config.toml
dataset = "short read English sentences (LibriTTS-R)"
input = "log_mel"
encoder_activation = "relu"
encoder_inner_norm = false
encoder_width = 320
text_encoder_layers = 6
text_encoder_parallel_block = false
text_encoder_inner_norm = false
init = "lecun_normal"
warmup_steps = 200
Rows from block 2 of the audio encoder, named by matrix and row number. Rows with one number belong to one neuron. Each number is 128 + 32 x the weight over its row's rms, rounded and kept within 0 to 255. All counts start at 0. After the name is the row's rms in percent of the matrix's.
# fc1: MLP up (encoder.blocks.2.mlp.fc1.weight, 1280x320), inputs 0-63
# fc2: MLP down (encoder.blocks.2.mlp.fc2.weight, 320x1280, transposed), outputs 0-63
fc1.1093 101 [128 128 128 128 128 128 128 128 128  87 128 128 168 128  94 229 128 168 128 128 181 128 128 128 128 167 177 128 128 128 255 128  50 128 128 128 128 128  87  75 128  84 128 128 128 148 128  53 128 128 233 180 155  55  89 128 128 128 128 128 128 128  71  89]
fc1.1094 089 [128 128 128 128  36 195 128 128 128 128 128  81 128 128 128 128 128 128 128 128 166 198 166 128 128 128 128 128 128 128 128 128 128  66 128  94  46 128 128 128 128  33 128 128 128 128 128 128 101  81 128 128  87  84 128 128 198 128 128 128 128 128 128 128]
fc1.1095 097 [128 128 128 128 128 128  86  53 128 102  90 128 128 128 128 128 128 185 128 128 128 128 128 128 128  88 128 128 128 128 128 191 118  88 128 175 128 128 182 128 180 128 128  62 128 172 128 128 128 128 128 244 128 173 223 128 167  70 128 128 197 102 128 128]
fc1.1096 100 [128 128 157 128  98  59 128 104 128 128 128 128  95  91 128 209 128 128 169 128 128 128 128 128 128 128 128 128 128 218 128 128 128 128  70  85 128 128 128 128 167 128 128 128 128 128 128 188 128 128 128 128 128 128 128 193 169 128  75 128 128 190 128 128]
fc1.1097 101 [101 128 128  98 128 128 128 128 128 128 128 128 195 128 128  85 128 128  76 128  58 128  86 128 146 169 128 128 128 128 128 128 105 128 128 128 128 128 128 128 128 128  98 128 128 128 128 175 128 182 175 128  61  61 128 128 128 128 128 184 128 171 128 205]
fc1.1098 115 [183 185 128 128 128  34  65 128 128 186 182 128 128  94 128 128 128 128 188 128 128 128 174 128 128 128 128 128 128 202 128 157 128  90  86 128 128  93 193 128 128  16 128  69 128 128 128 128 128 128 175  73 128 128 223  99 100 163  92 128 128 128 153 128]
fc1.1099 092 [ 39 205 128 128 128 128 128  70 128 144 128 128 128 128 175  87 128  50 128 190 178 128 128 128 128 128 128 128 128 170 128 128 153 128  67  59  79 128 128 128 182 128 165 128 128 128 128 128  52 128 128 128  49 128 128 128 128 128 128 200 128 128 128 128]
fc1.1100 113 [128 128 128 128 103 128 128 128 100 128 128 128 175 128  59 128 128 128 128 128 128 128 160 128 128 128 128 128 128 128 128 128 128 128  97 128 128 128 128 128 186 161 128 128 128 128 177 128 128  88 128 128 188 128 128 128  75 128  86 215 109 128 128 128]
fc1.1101 104 [158 128 128 128 128 128 128 128  98  83 202 196 128 128 128 184 128 128 128 212 128  50 128 128 128 128 128 128 128 128 168 183 128  99 128  86 128 128 128 128 128 128  97 153 128  56 128 128  89 128 128 189 128  78 128 128 128 100  77 128 128  79 128  80]
fc1.1102 110 [128 128 128 128  74 128  66 166  97  91 128 128 128 128  76 186 128 128  91 104 128 128 128 128 128  82 232 128 128 184 128 128 128 128 128  96 209 128 128 159 128 158 150  58 128 128  65 128 105  75 128 163 128 157  69 128 128 128  41 128 128  86 128 128]
fc1.1103 111 [128 128 128  80 128 128 128 128 128 128 179 128 128  93 128 128 128 128 128  86 156 128 128 100  62 128 128 128 128 128 128 128  36 128 128 161 128  66 128 128 128 128 128 128 128 128 128 128 128 128 150  70 128 128 203  67 128 128 128 128  72 128 128 128]
fc1.1104 087 [128  51 128 128 128 128 128 128 128 159 128 128  52  38 128 168  23 128 128 166 128 128 128 128 128 128  39  51 128 128 128 128  73 128 128 128 128 128 128 128 128 128 128 128 128 255 128 128  49 128 162 128 128 128 128 128 181 128 128 128 128  95 198 209]
fc1.1105 099 [128 128 128  65 128 128 150 165 128 128 128 152 128 163 128 128 128 128 128 128 128 128 128 128 128 128 128 178 128 128 128 154 128 128  41 128  88 216 128 128 128 128 128  99 128 128 128 168 169 128 188 128 128 128 128 180 128 128  55 128 128  89  89 128]
fc1.1106 094 [ 82 128 223 128  69 174 128  92 170 128 192 128  64  70 128 128 169 128  83 128 128 128 128 128 128 128 128 128 128 128 128 104 128 128  81 128  82 255 128 128 128 189 128 128  50 128  49 128 128 128 128 128 128 128  50 166 128 128 128 128 128 128  72 128]
fc1.1107 107 [128 128 128 128 128 178 128 128  94 181 128  98 128 128 128 144 155 128 128 152  77  54 248 128 128 128 128  72 176 104 204 165 128 128 128 128 128 202 128  92 128  23 167   0  95 128 128  67  67 128 128 128 128 128 128 128 128 128 128 128 174 128 128 181]
fc1.1108 099 [128 128 128 160 128 187 208 128 128 128 128 128  91  87 187 128  94  57 220 128 128   5 128 128 128 128 128 128 128 128  93 151 128 188 128 100 128 128 128 128 128  50 128 128  75  84 128 128 128 189 128 128 128  94  68  74 128  59 128 203 128 128 128 128]
fc1.1109 121 [128 191 100 128 128  69 106  44 128 128 128 128  68 128 128 128  39 128 158 128 128 128 128 128 128 128  96 128 128  41 128 128 128 128 128  90 128 128 226 128 165 128  82  85  99 128 128 128 128 128 128 128 207 128 173 128 128 128 128 128 190 128 128 128]
fc1.1110 098 [128 128 210  83  91 169 128  69 128 152 104 162 128 190 128 128 128 128  48 128 128 128 128 128 128 128  85 128  77 128 128 128  71  71 128 167 128 218 128  83 128  85 128  62 154 167 128 128 102 128 166 128 128 128 128 128 128  92 128 128  83 128 128 128]
fc1.1111 082 [128 128 128 128 128  66 128 128 128  57 128 128 128 128 128 184 128 128 185 200  87 128 169 194 128 128 128 167 128 128 128 128  98 128 128 128 128 128 128 128 161 128  32 128 128 128 128 128 128  54 128 128 128 128 128 128 128 128 128 184 128 128 188 128]
fc1.1112 098 [128 128 128  90  95 128 128 128 128 155 174 128 128 128 128 128 128 128 128 128 128  82 128 128  53  63 128 128 128 128 128 128 128 128 128 128 205 128 128 128  78  65 128  28 101 128 184 128 128 128 128 128 128 128  78 128 128 128 128 128 128 128 128 128]
fc1.1113 097 [128 158 128  83 128  42 175 128 128 128 128 204 128 128 128 128 128 128 197 128 128 128 128 128 128  29 128 128 128 128 128 128 128 128 128  94 128 128 210 128  74 181  27 128 113 128 128 128 128 128 157 128 128 128 128 128 128 128 128 128 128  46 128 221]
fc1.1114 108 [128 128 128 128 110 128 128 128 128 180 186 156 128 128 157 149 128  67 128 128 128 128 191 128 128  80 128 128 128  76 128 128 128 128 128 128 128 151 128 128 175  89 128 128 128 128 201 128  91 128 128 128 128 128  89 128 128 128 103 128  53 128 159 171]
fc1.1115 119 [ 64 226 128 128 128  79 128 128 128 128 179 128 128 128 128 160 173 128 128 128  89 128 128 156 128 128 128 128  87 128 128 128  88 128 128 128 128  98 128 156 128 156 128 128 128 128 128 171 128 167 164 128 183  71 128 128 174 166 157 179 128 128 128  49]
fc1.1116 096 [128  80 182  50  84 128 194 128  94 162 128 128 191 128  67 171 181 151 128 169 128 128 128 128 128 161 168 189 176 189 128 128 128 128 128 128  22 128 128 128 174 179 102 128 128 128 128 128 128 197 128 128  78 128 128 128 128 128 128 128 128  88 128 128]
fc1.1117 107 [ 94 182 163 128 128 128  68 128 128 193 172  98 128  65 128 222 182 128 128 128 162  84 128 128 165 128 128 128  88 128 169 128 128 128 128 128  60 128 128 100  51 128 128 128  83 168 128 199 128 128 128 128 128 128 106 128 128  80  38 128 206 128 128 128]
fc1.1118 098 [184  43 128 128 165 186 128  82 128 184 187 128 128 172 174 128 128 128 128 128 170 128  84 128 128 128 128 128 128  51 128 128 128 128 128 128 128 128 128 128 206 128  66 128 128 128 128 128 128 128 128  50  95 128 128 128 128 128 128  83 128 128 128 128]
fc1.1119 089 [128 128 128  82 128 128 128 128 128 128 128 128 103  53  87 128  72 128 128 128 128  92 128 128 128 128 128 201 128 220 128 128 128  37 128  65 189  21 197 128 128 128  91 128 128 128 128 128 128 128 128 128 128 128  49 128 128  63 128 128 128 128 158 128]
fc1.1120 106 [152 128 128 128 128 128  89 128 128 160 128  90 128 128 128 155 128 128 128 128 128 128 128 128 128 128 128 128 128 128 128 128 128  90  88  77 128 199 128 128 108 128 128 128 128  98 128 128 128  46 128 214 128 128 128 128 128 128 128 201 128 128 128 202]
fc1.1121 085 [128 128 128  41 128 181  99 128  76 128 128 128 128 128 128 128 128 128 128 128  89 128 128 128 128 128 183 128 128  60 217 128 128 128 128 128 128 221 166 158 128 128 128 128 128 128 128 128 128 246  52 175 128  54 128 128 128  44 128 128  98 128 128 128]
fc1.1122 097 [128 128 128 128 128 128 128  87 128 177 164 128 128 128 128 128 128 128 128 128 128  74  94 128 128  82 128 128 173 128 128 128 128 128 128 128 175 182 128 128 192  91  70  52 128 190 128 128 128 128 128 128 128 128 128 128 194  31  49 128 168 128 128 128]
fc1.1123 092 [128 128 128  64 128 128 128 107 128 167 128 128 128 128 128 128   8 128 128 212 160 128 128 128 128 128 128 128 128 128 128 128 128 128 128 128 189 128  87 128 128 128  55 128 128 169 128 203 128 128 128  62  71 128  71  86 128 128 128 128  66 128 149 128]
fc1.1124 139 [128 128  85 128 128 184 128 177 128 102 154 128 128 105 128 193 156  33 128 128 174 128 128 101 173 128 181 128 124 128 191 128 128 128 128 128 128 187 159 100  72 128  90 128 128 121 128 128 105 169 155 128  65 128 128 128 169  63  96 128 128  92 163 197]
fc1.1125 085 [128 128 128 128 178 128 128 128 128 128 128 128  65 128  16 128   0 128 128 128 128 128 128 128 128 128 128  88 173 128 178 128  70 128 128 128 128 162 166 128 128  52  45 104 128 128  81 163 128 128 128 128 109 103 128 128 177 128 128  85 128 128 128 189]
fc1.1126 080 [128 128 128 128 165 128 128  29 190 128 128 128 128 128 128  98 128 128  88 128 128 128 128 128 128  90 128 128 128 166 128 128 128 128  94 108 128 128 128 128 128  65 128  70 128 200 128 223 128 128 128 128 128 128 128 128 128 128 128 128 128 128 128 166]
fc1.1127 109 [ 49  98 128 128 128  61  67 128 190 128 128 155 128 128  81 128 128 128  64 128 128 128 128 128 128 128 188  88 128 128 128 177 128 128 128 128 207 128 128 128 166 128  94  67  94  54 128 128 128 128 128 128 149 128  81  97 128 128 128 128 128  88 128 128]
fc1.1128 107 [128 128 128 128 128 128 178 128  79 128 128  80 128  72 185 128 128  91 195  58 128  42 128 128 128 128 128 108 128 128 128 128  91  93 128 128 205 175 128  67 128 208 174 128 128 128 128 128 128 128 128 128 159 128 128 128 128  79 128 228 164 128 128  68]
fc1.1129 081 [128 128 128 182 128 128 128 128  89 128 128 128  72 166 128 128 128 128 128 128  82 128 175  49 128 128 128 128 128 197 128 128 128 183 128 128 128 160 128 128  43 128 107 128 186 128 128  80 128 175 128 128 128 128 128 128  86 128 128 128 191 128 128 207]
fc1.1130 066 [128 128 194 128 128 128 128 128 128 128 198 128 128 128 128 128 128 128 128 128  75 128 128  56 128 128 164 128 128 210 189 128 128 128 128 128  39 128 128 128 128 128 128  70 128 128  50 187 128 128 128 128 128 177  73  36 128 128 128 128 128  41 128 128]
fc1.1131 108 [128 128 128  70 128 212 128 128 128  73 128 128 128 128  98 128 128  70 172 128 128  80 196 128 128 128  91 128 198 128 128 202  72 128 128 128 128 128 195  42 162 128 128 128 128 128  90 128 128 151 155 205 128 128 128 128 128 128 204 128 128  90 186 128]
fc1.1132 099 [128 128 128 128 128 128 128 103 169 191 128 142 128 128  58 128 128  72 186 128 128  72 187  69 128  68 128 128 128 170 128 128 128  94 186  80  88 128 128 128 184 128 128 128 128 187  73 128  68  90 128 128  85 128  72 128  88 128 128 128 128 128 128  80]
fc1.1133 096 [128 180 128  94 185 128 128 128 128 128 128  62 128 170  96 214 128 128 128 176 128  78  95 128 128 128 128 178 128 128  94 128 128 128  81 128 128 128 128 128  63 128 128 128  72 128 128 128 128  82 128 163 128 128  63 128 171 128  57 128 128  83 128 128]
fc1.1134 101 [128 128 191  86 128  87 174 128 128  90 171 128 128 128 128 128 128  68 128 160 128  72 164   0 128 128 128 235 128 128  86 128 128 128 128 128 128 128 162 128 183 128 128 128 128  88 128 128 128  58 128 222 178 128 128 153 128 128 128 128  63  71 128 128]
fc1.1135 109 [ 78 128 128  64  59 179 128 183 128 128 128 128 128 128 128 172 128 128 128  50 128 112 128  71 128 128 128 169 128 128 128 128 128 102 128 128  49 170 128 128 128 128 128 128 184 128 128 128  29 128 190 128 128  64 128 128 160 128 201 128 128  93 201 128]
fc1.1136 085 [128  54  72  57 128 128 128  88 128 128 128 128 100  78 128 128 209 128 128 128 128 128 128 128 128 128 128 128 128 117 128 188 128 128  17 128 128 128 197 111 128  38 128 128 128 128 128 128 128 234 166 228  89 128 128 128 192 107 128 128  68  77 128 128]
fc1.1137 085 [128 128 128 128 128 128  26 128 128 128 128  66 128 128 128 128 128 128 219 128 107 128 202 128 128  55  84  60 128 128 181 128 128 128  80 128 128 195 200 128 128  86 128 128 128 128 128 128 128  53 128 221 128 128 128  79 128  44 128 128 128 128 128 128]
fc1.1138 103 [200  98 128 128 128 128 177 128  92 189 128  82 128 128 128 172 153  84  74 128 128 128 189 181 128 128 128 128 128 128 237 128 128 128  90 128 128 179 128 128 128 128 128 128 128 182 128 128 128 128 128 128  98 128 128 128 128 187 128 128 128 128 128 128]
fc1.1139 102 [ 49 128 128  91 128 128 128  19 128 128 183 128 128 128 128 128 128 128 128 128 128 128 212 128 128 158 128 231 128  75 128 178  30 128 128 128 128 128 128 128 128 128 128 128 128 128 128 199 128   6 128 128 128 128 128 180 128 128 128 128 128  65 240 128]
fc1.1140 108 [128 128 128 128 128  52 128 128 179 172 128 128  67 128  19  53  75 128 176 128 128  78 128 128  75 100 128 128 128 128 157 128 128  87 128  97 128 128 128 128  65  82 128  56 128 128 128 167 128 128 159  45 128 128 145 128 128 128 109 128 128 128 128 128]
fc1.1141 093 [128 128 128 128 128 128 128 128 128 128 128 128 128 128 128 181 191  48  62  83 161 128 128 128 128 155 128  71 128  80 128 128 128 128 128 128 128  89 128 128 128 128 128 180 166 128 128 128 128 139 128 163 197 128  45 128 173 128 195 128 128  80 128 200]
fc1.1142 115 [128  87 128 128 128 128 128 151 128  65 128 101 128 128 128 128 128 128 165 128 128 128 128 159 128 128 173 179 128 128 162 189  81  51 128 128  57  88 148 128 162 128 174 128 128  85 128  82 128 128 128 151 128 128  42 102 128 128 196 128 128  97 128  94]
fc1.1143 124 [128 128 128 128 128 128 179 128 214 128 128 190 128 103 128 128  50 158 147 128 128 128 128 128  65 128 205 187 128 128 128 128  65 128 128 128 128 128 151 128 166 128 128 128  79 128 128 183 128 102 210 128 128 128 128 128 128 128 171  90 128 128 193  80]
fc1.1144 099 [186 128 221 128 128 128 180 174 128 176 128 128 128 128  95 171  62 128  62 128 128 128 128 128 167 181 128 128 128 190 128 173 163 128  79 128  87 128 128 128 128  99 128  90 128 128 128 128 174 128 128 192 169 128 128 193  84 161 128 201 159 128  84  58]
fc2.1093 070 [128  18 128  90 128 128  80 128 128 128 128 128 128 128 128 128 128 128 128 128 128 128 128 128 141 128 128 128  85 128 128 128 128 128 128  62 128 128 128 128 128 128 179 255 128  25 128 128 128 128 128 128 128 220  33 128 114 128 128  56   0 128 128 128]
fc2.1094 097 [128 128 128 128 128 128  79 128 128 128 162 128 128 128 128 128 128 128 128 128 128 128 128 128 240 128 128 128 168 128 128 128 128 128 128 128 128 128 128 128 128 128 229 158 154   0 128 128 128 128 128 128 128 178 166 128 128 128 128 128 114 128 128 156]
fc2.1095 062 [128 128 128 128 128 128 128 128 128 128 128 128 128 182 128 128 128 128 128 128 128 128 128 128 237 128 128 128 128 128 128 128 128 128 128 128 128 128 128 128 128 128 223 128 128   0 128 128 128 128 128 128 128 128 128 128 128 128 128 128  87 128 128 185]
fc2.1096 096 [128 128 227 128 111 128 128 128 128 128  12 128 128  70 128 128 128 128 180 128 128 128 128 128 176 128 128 128 128 128 128 128 128 172 128 191 128 128 128  73 128 128 128 194 206  55 128 128 128 128 128 128 128 165 128 128 128 128 128 176  69 128 128 128]
fc2.1097 114 [177  58 141  68 128 128 223 144 128 128 128 128 187 128 128  73 107 128 128 128 128 128 128 128 151 128 128 128 119 217 128 100 224 208 166 128 128  58 128 165 128 128 128 128 128 128 140 128 106 128 128 158 157 128  60 128 128 128 128  52 128 157 128 128]
fc2.1098 150 [128 128  98 172 128 170 128 128 130  95 128  84  76  88 128 127 128 158 128 128  93 128 128 140 128 179 144 128 128  54 128  66 155 128 128 128  48 108 128  53 128 128 109 108  31 216 128 128 128  94 153 128 128 128 128 106  78 177 156 156 128 108 162 132]
fc2.1099 120 [100  96 128 130 156 157 128 128 128 128 104 128  78  71 128 128 128 176 128 128 128 128 160 128 128 128 128 128 128  49 176 128 128 128 128  89 128 128 128  29 151 128 128 128  98 128 105 128 143 128 109 128 128 128  95 183 128 153 158 128 128  96 182 128]
fc2.1100 109 [128 128 123 203 128 128  75  74 128 128 178 128 108 128 128 128 168  86 128 128 128 178  78 128 130 151 158 128 128 128 128 128 128  90 128 106 128  73 128 209 128 128 151 128 128 128 128 123 128 128 216 101 128 128  30 128 128 128  81 128 128 245 128 128]
fc2.1101 073 [128 128 128 128 128 163 128  50 128  46 128 128 128 186 128 122 128 128 128 128  19 128  58 160 192 128 173 128 128 128 128  74 175 128 128 128  46  86 128 128 164 109 128 128 128 128 145 128 205 128 122 128 128 173 128 128 128 128 128 128   0 255 128 128]
fc2.1102 128 [128 128 102 130 128 168  36 128 156  86 199 128 128 128 128 199 128 132 165 128 105 128 128 174 139 152 128 128 128 135 128 128 128 128 128 166 128 120 128 168   1 106 128 128 128 148 128 226 128 128 128 128 128 128 175  82 128 128 128 181 154 128 128 128]
fc2.1103 139 [ 97 128  70  78 181  93 159  66  45 128  65 128 128 128  90  77  87 112  21 128 128  92 128 128 128 172 154 128 103 128 128 150 128 128 128 154 159 201 110 128 128 128  91 181 179 150 128  23 175 128 178 128 128 128  99 182 183 128 108 101 179  95 111 114]
fc2.1104 078 [128 128 128 128 128 128 128 128 128 128 128 128 128 128 128 128 128 128 128 128 128 128 128 128 171 128 128 128 128 128 128 128 128 128 128 128 128 128 128 128 128 128 197 128 128   0 128 128 128 128 128 128 128 148 128 128 128 128 128 128 125 128 128 128]
fc2.1105 099 [128  58 168 145 128 128 128  63 128  88 128 128 142 128 128 128 128 128  99 152 128 128 128 128  47 195 128 128 128 108 143 128 192 128 128 128  81  63 192  76 171 108 128 128 128 128 128 128 128 128 128 128 128 128  65 128 128 156 128  88 128 128 158 173]
fc2.1106 051 [128 128 128 128 128 128 128 128 128 128 128 128 128 128 183 128 128 220 128 128 128 128 255 128 128 128 128 128 128 128 128 128 128 128 128 128 128 128 128 128 128 128 128 128 128 128 128 128 128 128 128 128 128 128 128 128 128 128 128 128 128 128 128 128]
fc2.1107 089 [128 128 128 152 128 122 221 152 128 179 196 152 181 128 128 128 128  89 131 128 125  49 128 128  66 128 165  87 174 227 128 128 128 128 128 128 128 128 128 128 128 128 128 128 128 181 199 128 128 180 128 128 175  39 128 104 194 128 128 128 176 128  88 128]
fc2.1108 087 [128 128 128 128  34 128 128 161 128 128 128 128 128  89 128 128 144 128 128 128 192 196 128 128 128  85  55 128 128 128 128 168 128 128 128  69 175  59 128 128 128 128 128 128 128  87 128 177 128 128 128 128 128 176 128 128 128 128 198 128 155  74 176 128]
fc2.1109 166 [128  55 211 138 128 128 128 127 128 160 225 128 128  71 128 163 144 108  32 128 128 151 128 128  60 105  86  73 128 128 108 128  88 128 110  90 179 128 128 196  93 128 128 128 128 128 140 154  87 128 128  95 128 143 128 128 183 128 128  69  80 181 140 159]
fc2.1110 124 [128 128 150 159 185  92 152 122 128 128 128 150 164 197 128 180 128 128  37 116  70 114 150 202  86 172 128  85 151 166 182 128 172 148 160 128  63 128 153 128 182 159 170 114 128 128 128 128 128  97 154 128 145 128 128 128 128  75  91  67 196 183 165 128]
fc2.1111 070 [128 128 128 187 128 128 128 159 128 128 252 128 128 128 128 128 128 128 169 128 128 128 128 128 128 128 128 128 128 128 128 190 128 128 128 128  18 128 128 128 128 128 128 128 128 128 128 128 128 128 128 128 128 128 128 128 127 128 128 128 128 173 128 255]
fc2.1112 074 [128 128 128 172 104 107 163 161 128 128 128 128 167 128 128 128  90 128  49  91 128 128 128 128  93 128 128 128 164 128 128  56 217 128 128 128 128  84 200 128 173 128 128 128 128 128 128 128 128 128  40 128 128  69 170 128 128 128 128  70 197 236 128 128]
fc2.1113 081 [128 128 219 209 128 128 128 128 128 128 128 128 128 128 128 207 128 128 128 128 128 128 128 150 128 128 128 128 128 128 128 128  12 128 128 128 128 128 128 104 128 128 128 128 128 128 128 190 128 128  57 128 128 128 162 128 212 128 128 168  33  58 128 128]
fc2.1114 125 [128  92 128 160 128 147 210 128 128  91 128 113 172 128 128 128 128 149 182 153 128 154 128 157 128 153 128 128 152 128 128 128 197 128 128 128  77  83 206 158 128 128 128 201  66 185  57 128 128  60  40 128 101 211 151 128 130 128 128 128 137 128 193 234]
fc2.1115 174 [ 92 128  56  61 149  78 127  94  79 128  68 170 128 128 128  89 103 128  79  92 128  69 159  85 128 185 175 128 128 128  80 153 143 128 142 171 128 128  95  96 102 128 128 128 167 170 176  43 170 100 193 128 128 116 113 167 123 128 128 128 128 119 128  82]
fc2.1116 073 [128 232 128 128 128 128 154 158 128  74  36 128 128  63 128 128 128 128 128 128 128 128 128 128 128 160 128  63 128 128 128 155 128 128 128 128 128 128 128  63 145 128  79  69 128 128 128 128 128 128 128 128 128 128 128 128 128 128 180 128  17 128 128 128]
fc2.1117 112 [ 67 128 128 128 128 134 128  46 174  78 128 128 128 128 163 128  68 169 154  57  43 100 128 171 168  48 128 128 120  98 128  87 128 100 128 128  88 128 128  78 177 128 199 128 128 142 128  71 128 159  20 129 128 128 184 165 128 102 128  79 210 103 128 128]
fc2.1118 056 [128 128 128 128 128 128 128 202 128 128 128  89 128  53 128 128 128 128 128 128 128 128 128 128  40 128 128 128 128  97 128 128 128 128 128 128 128  66 128  15 144 128 128 128  59 128 128 128 128 128  87 128 128 128 128 128 128 128 128 128 128 128 128 128]
fc2.1119 065 [128  60 128 128 128 128 128 235 151 128 212 128 216 128 177 128 128 128 128 128 128 128 231 166 128 128 119 128 128 181  31 128 128 182 128 177 128 128 128 128 128 128 128 128 128 106 128 128  88 128  58 128 128 128 128 128 128 128 197 128  39 128 190 228]
fc2.1120 105 [128 255 154 219 128  83 128 177 128 128 128 138  55 114 104  92 155  42 128 128 128 144 128 128 181 128 128 128 155 128 128 188 205 128 128 128 167 128 128 128 209 128 128 128 128 128 166 144 117 128 128 128 128 128  92 128 177 128 174 209  60 128 128 195]
fc2.1121 049 [128 180 128 128 128  83 128 128 128 128  68 128 128 128 128 207 128 128  91 128 128  66 128 128  64 128 189 128 128  59 237 128 128 128 128 128 128 128 128 128 128 181 128 128 128 184 128 182 128 128 128 128 128  34 128 128 128 128 128 128 128  36 128 128]
fc2.1122 118 [128  61  44 154 128 128 128 128  85 128 128 128 128 128 128 128  98 147  70 128 128 128 128 128  76 206 103 128 128 152 128 170 128 102 128 128 128 118 128 128 173 133 128 128 128 128  88  88 128 214  71 128 128 128 128 128 195 122 128  67 128 151 166 128]
fc2.1123 074 [ 78 128  53 128 128 128 128 128 128  56 128  77 190 128 128 128 128 188 166 128 128 128 128 128 128 179 128 128 128 128 128 128 128 128 166 128 128  88 128  78 128 128 128 128 128 128  74 128 139 128 128 177 128 128 128 128 128  94 128 128 128 184 128 128]
fc2.1124 142 [ 86 128 111 184 128 128  48 103 128  81 128 128 114 128 128 211 128 165 128 128 128 128 128 128 181 128 191 128 160  82 128 128  73 128 115 128 128 128 128  82 165 225 128 128 128 128  81 128 128 128  47 128  84 128 128 128 128 128 128 128 128 128 202 227]
fc2.1125 042 [128 128 128 128 128 128 128 128 128 128 209 128 128 128 128 128 128 128 128 128 128 128 128 128 128 128 128 128 128 128 128 179   0 128 128 128 128 128  15 128 128 128 128 243 128 128 128 128 160 128   0 128 128 221 128 128 128 128 128 241 128 128 128 128]
fc2.1126 052 [128 128 128 128 128 128 109 128 128 128 128 128 128 128 128 128 128 128 128 128 128 128 128  20 235 128 128 128 128 128 128 128 128 128 128 128 128 128 128 128 128 128 217 255 128   0 128 128 128 128 128 128 128 163 128 128 128 128 128 128  98 128 128 128]
fc2.1127 120 [166 104 128 128 150 200 128 175 128 232  83 128  70 163 164 107  88 128  71 128 128 128 155 128 229 111 128 128 128 128 148 128  30  98 128 155  78 173  53 162 128 128 128  58 128 167 128 128 128 128  35 128 128 128 128 128 128 128 128 128 190  50 128 128]
fc2.1128 085 [128 128 128 128 128 128 128 128  92 128 128 128 205 128 109 128 128 128 128 128 128 128  65  65 168 128 128 128 170 128  75 128 128 183 128 128 128 128 128  87 128 128 128 128 128  31 128  95 128 128  53 128 128 128 128 128 128 128 128 128  11 128  80 128]
fc2.1129 087 [128  75 128 128 128 128 178 128 128 128 128 128 195 128  77 128 128  77 158 128 128 128  76 128 128 128  89 128 128 128 128 128 200 128 128 128 128 128 194 128 128 160 128 128 128 128 128 128  91 128 128 197 128  93 128 128 128 128 128 128 128 128 128 128]
fc2.1130 028 [128 128 128 128 128 128  59 128 128 128 128 128 128 128 128 128 128 128 128 128 128 128 128 128 227 128 128 128 128 128 128 128 128 128 128 128 128 128 128 128 128 128 196 128 128   0 128 128 128 128 128 128 128 128 128 128 128 128 128 128 128 128 128 128]
fc2.1131 094 [101 181 128 128 114  74  46 128 128 127 128 128 128 128  49 105 128 128 128 128 235 128 128  44 128  68 228 128 111 128 128 183 104 128 128 128 152 128 155 128  16 128 128 128 179 128 128 185 128 128 128 162 128 128 128 128 128 128 128 128 240 128 128 128]
fc2.1132 097 [128 128 138 128 128 128 128 145  91 128 166 128 128  67 179 145 153 165 128 128 128 128 191 128  40 128 128 128 128 177 104 128 124 205 128 128 128 170 128 128  85 128 117 128 128  90 128 128 128  58  66 128 179 128 197 128 177 128 128 128 128 128 128 128]
fc2.1133 122 [173  86 128 163 128 128 128 193 128 174 128 128 128  86 159 148 128 128 128 154 149 189 157 128 162 100  71 128  71 128 128 187 128  79 128 128 221  52 155 209 128 128 189 128 127 128 172 190 128  81 107 176 128 128 152 128 128 128 128 128 128  98 128 177]
fc2.1134 085 [128 128  53  86 128 128 128 128 128 128 203 128 251 128 128 128 128 128 128 128 128 128 128 115  89 128 128 128 128 128  73 128 174 170 128 128 128 128 128 128 128 128 128 128 128 128 175  69 128 128 251 128 161 128 128 128 128 128 128 128  10 255 128   5]
fc2.1135 086 [ 42 128 196 178 128 128 128  55 128 128 128 128 124 128 128 128 196 128 128 128 128 128 169 222 181 128 128 128 128 128 158 166 107  90 128 128 128 217 128 128 128 128 128 128 128 128 128 128 128 128 128  49  55 215 128 128 128 128 128 158 128 128 128 192]
fc2.1136 075 [128 128 128 128 128 182 128 128 128 128 128  89 128 128 128 128 128 128  67 128 128 128 128 184  53 128 128 128 128  76 128 128 128 103 128 110  31 128 128   0 128 128 128 128 128 168 128  72 128 177 128 125 128 128 128 128 128 128 128 128 128 128 128 128]
fc2.1137 058 [128 128 128 128 128 128 128 128 128 128 128 128 128 128 128  37 128 128 128 128 128 128 128 128 201 128 128 128 128 128 128 128 128 128 128 128 128 128 128  72 128 128 128 128 128  10 128 128 128 128 128 128 128 163 128 128 128 128 128 128 128 214 128 128]
fc2.1138 115 [151  74 158 128 255 128 166 132 128 143  59 128 128 128 154 128 128 145  72 106 128  71 150 199 147 171 110  93 129 131 128  91 128 128 128 128 128 180 189 128 208 128 128  70 128 152 128 128  82 128 206 128 146  49 128 128 128 128 128  59 128 128 128 128]
fc2.1139 093 [128 128 128 128 128 128 100 128 128 128 128 167 128 128 128  36 128 128 128 128  76 128 128 128 128 128 128 128 128 128 128 148 128 128 128 128 128 128 128 128 126 128 128 128 128 128 128 128 128 128 128 128 128 173  37 128 128 128 128 190 128 224 128 217]
fc2.1140 103 [128 128  47 128  59 128 128 174 128 128 128 128  98 128 128  84 124 128 128 128 128 128 128 128 128 157  24 128 167 128 128 128 128 128 128 128 128 221 128 152 128 128 128  35 128 128 128 128 128 128  69 128 128  81 178 128 128 128  74  68 128 174 128 128]
fc2.1141 130 [163 220 128 169 128 128 139 183 128 158 128  85  74 117 149  91 103 128 128 128 128 128 166 128 205 128 128 181 128 128 104 156  43 103 128 163 148 128 128 128 179  96 135  76  84 128 128 128 128 181  27 128 128 155 191 128 198 128 147 200  73  50  56 191]
fc2.1142 146 [128 128 128 148 128  87 128 128 128  71 128 128 186 107  58  96 162  65 128 128 128 171 128 124 128 113 102  68 128 128 128 128 205 128 128  86 128 128 192 128 167 128  78  43 128 128 128 128  71 128 211 146 128 128  76 128 128 128 128 128 174 176 128 128]
fc2.1143 186 [128  90 128 128 128 128 128 148 154 128  67 128 128 186 128 128 181 120 148  86  67 128 128 180 141 128 128 128 128  87 128 104 170 128 128 104 128 128 162  98 166 128 181  61 167 128 194 195 128 128 145 152 128 108 164 166 107  96 128 140 128 128 152 189]
fc2.1144 118 [128 128 158 176 128 134 152 106 151 128 143  94 128 132 128 209 151 128 158 128 128 128 128 128 128 128 128 128 128 128 172 157 147 128 108 128 128  61 189  61 128 151 128  50 109 128 128 154 128  88 188 170 103 128 128 128  90 103 128 128  71 211 191 202]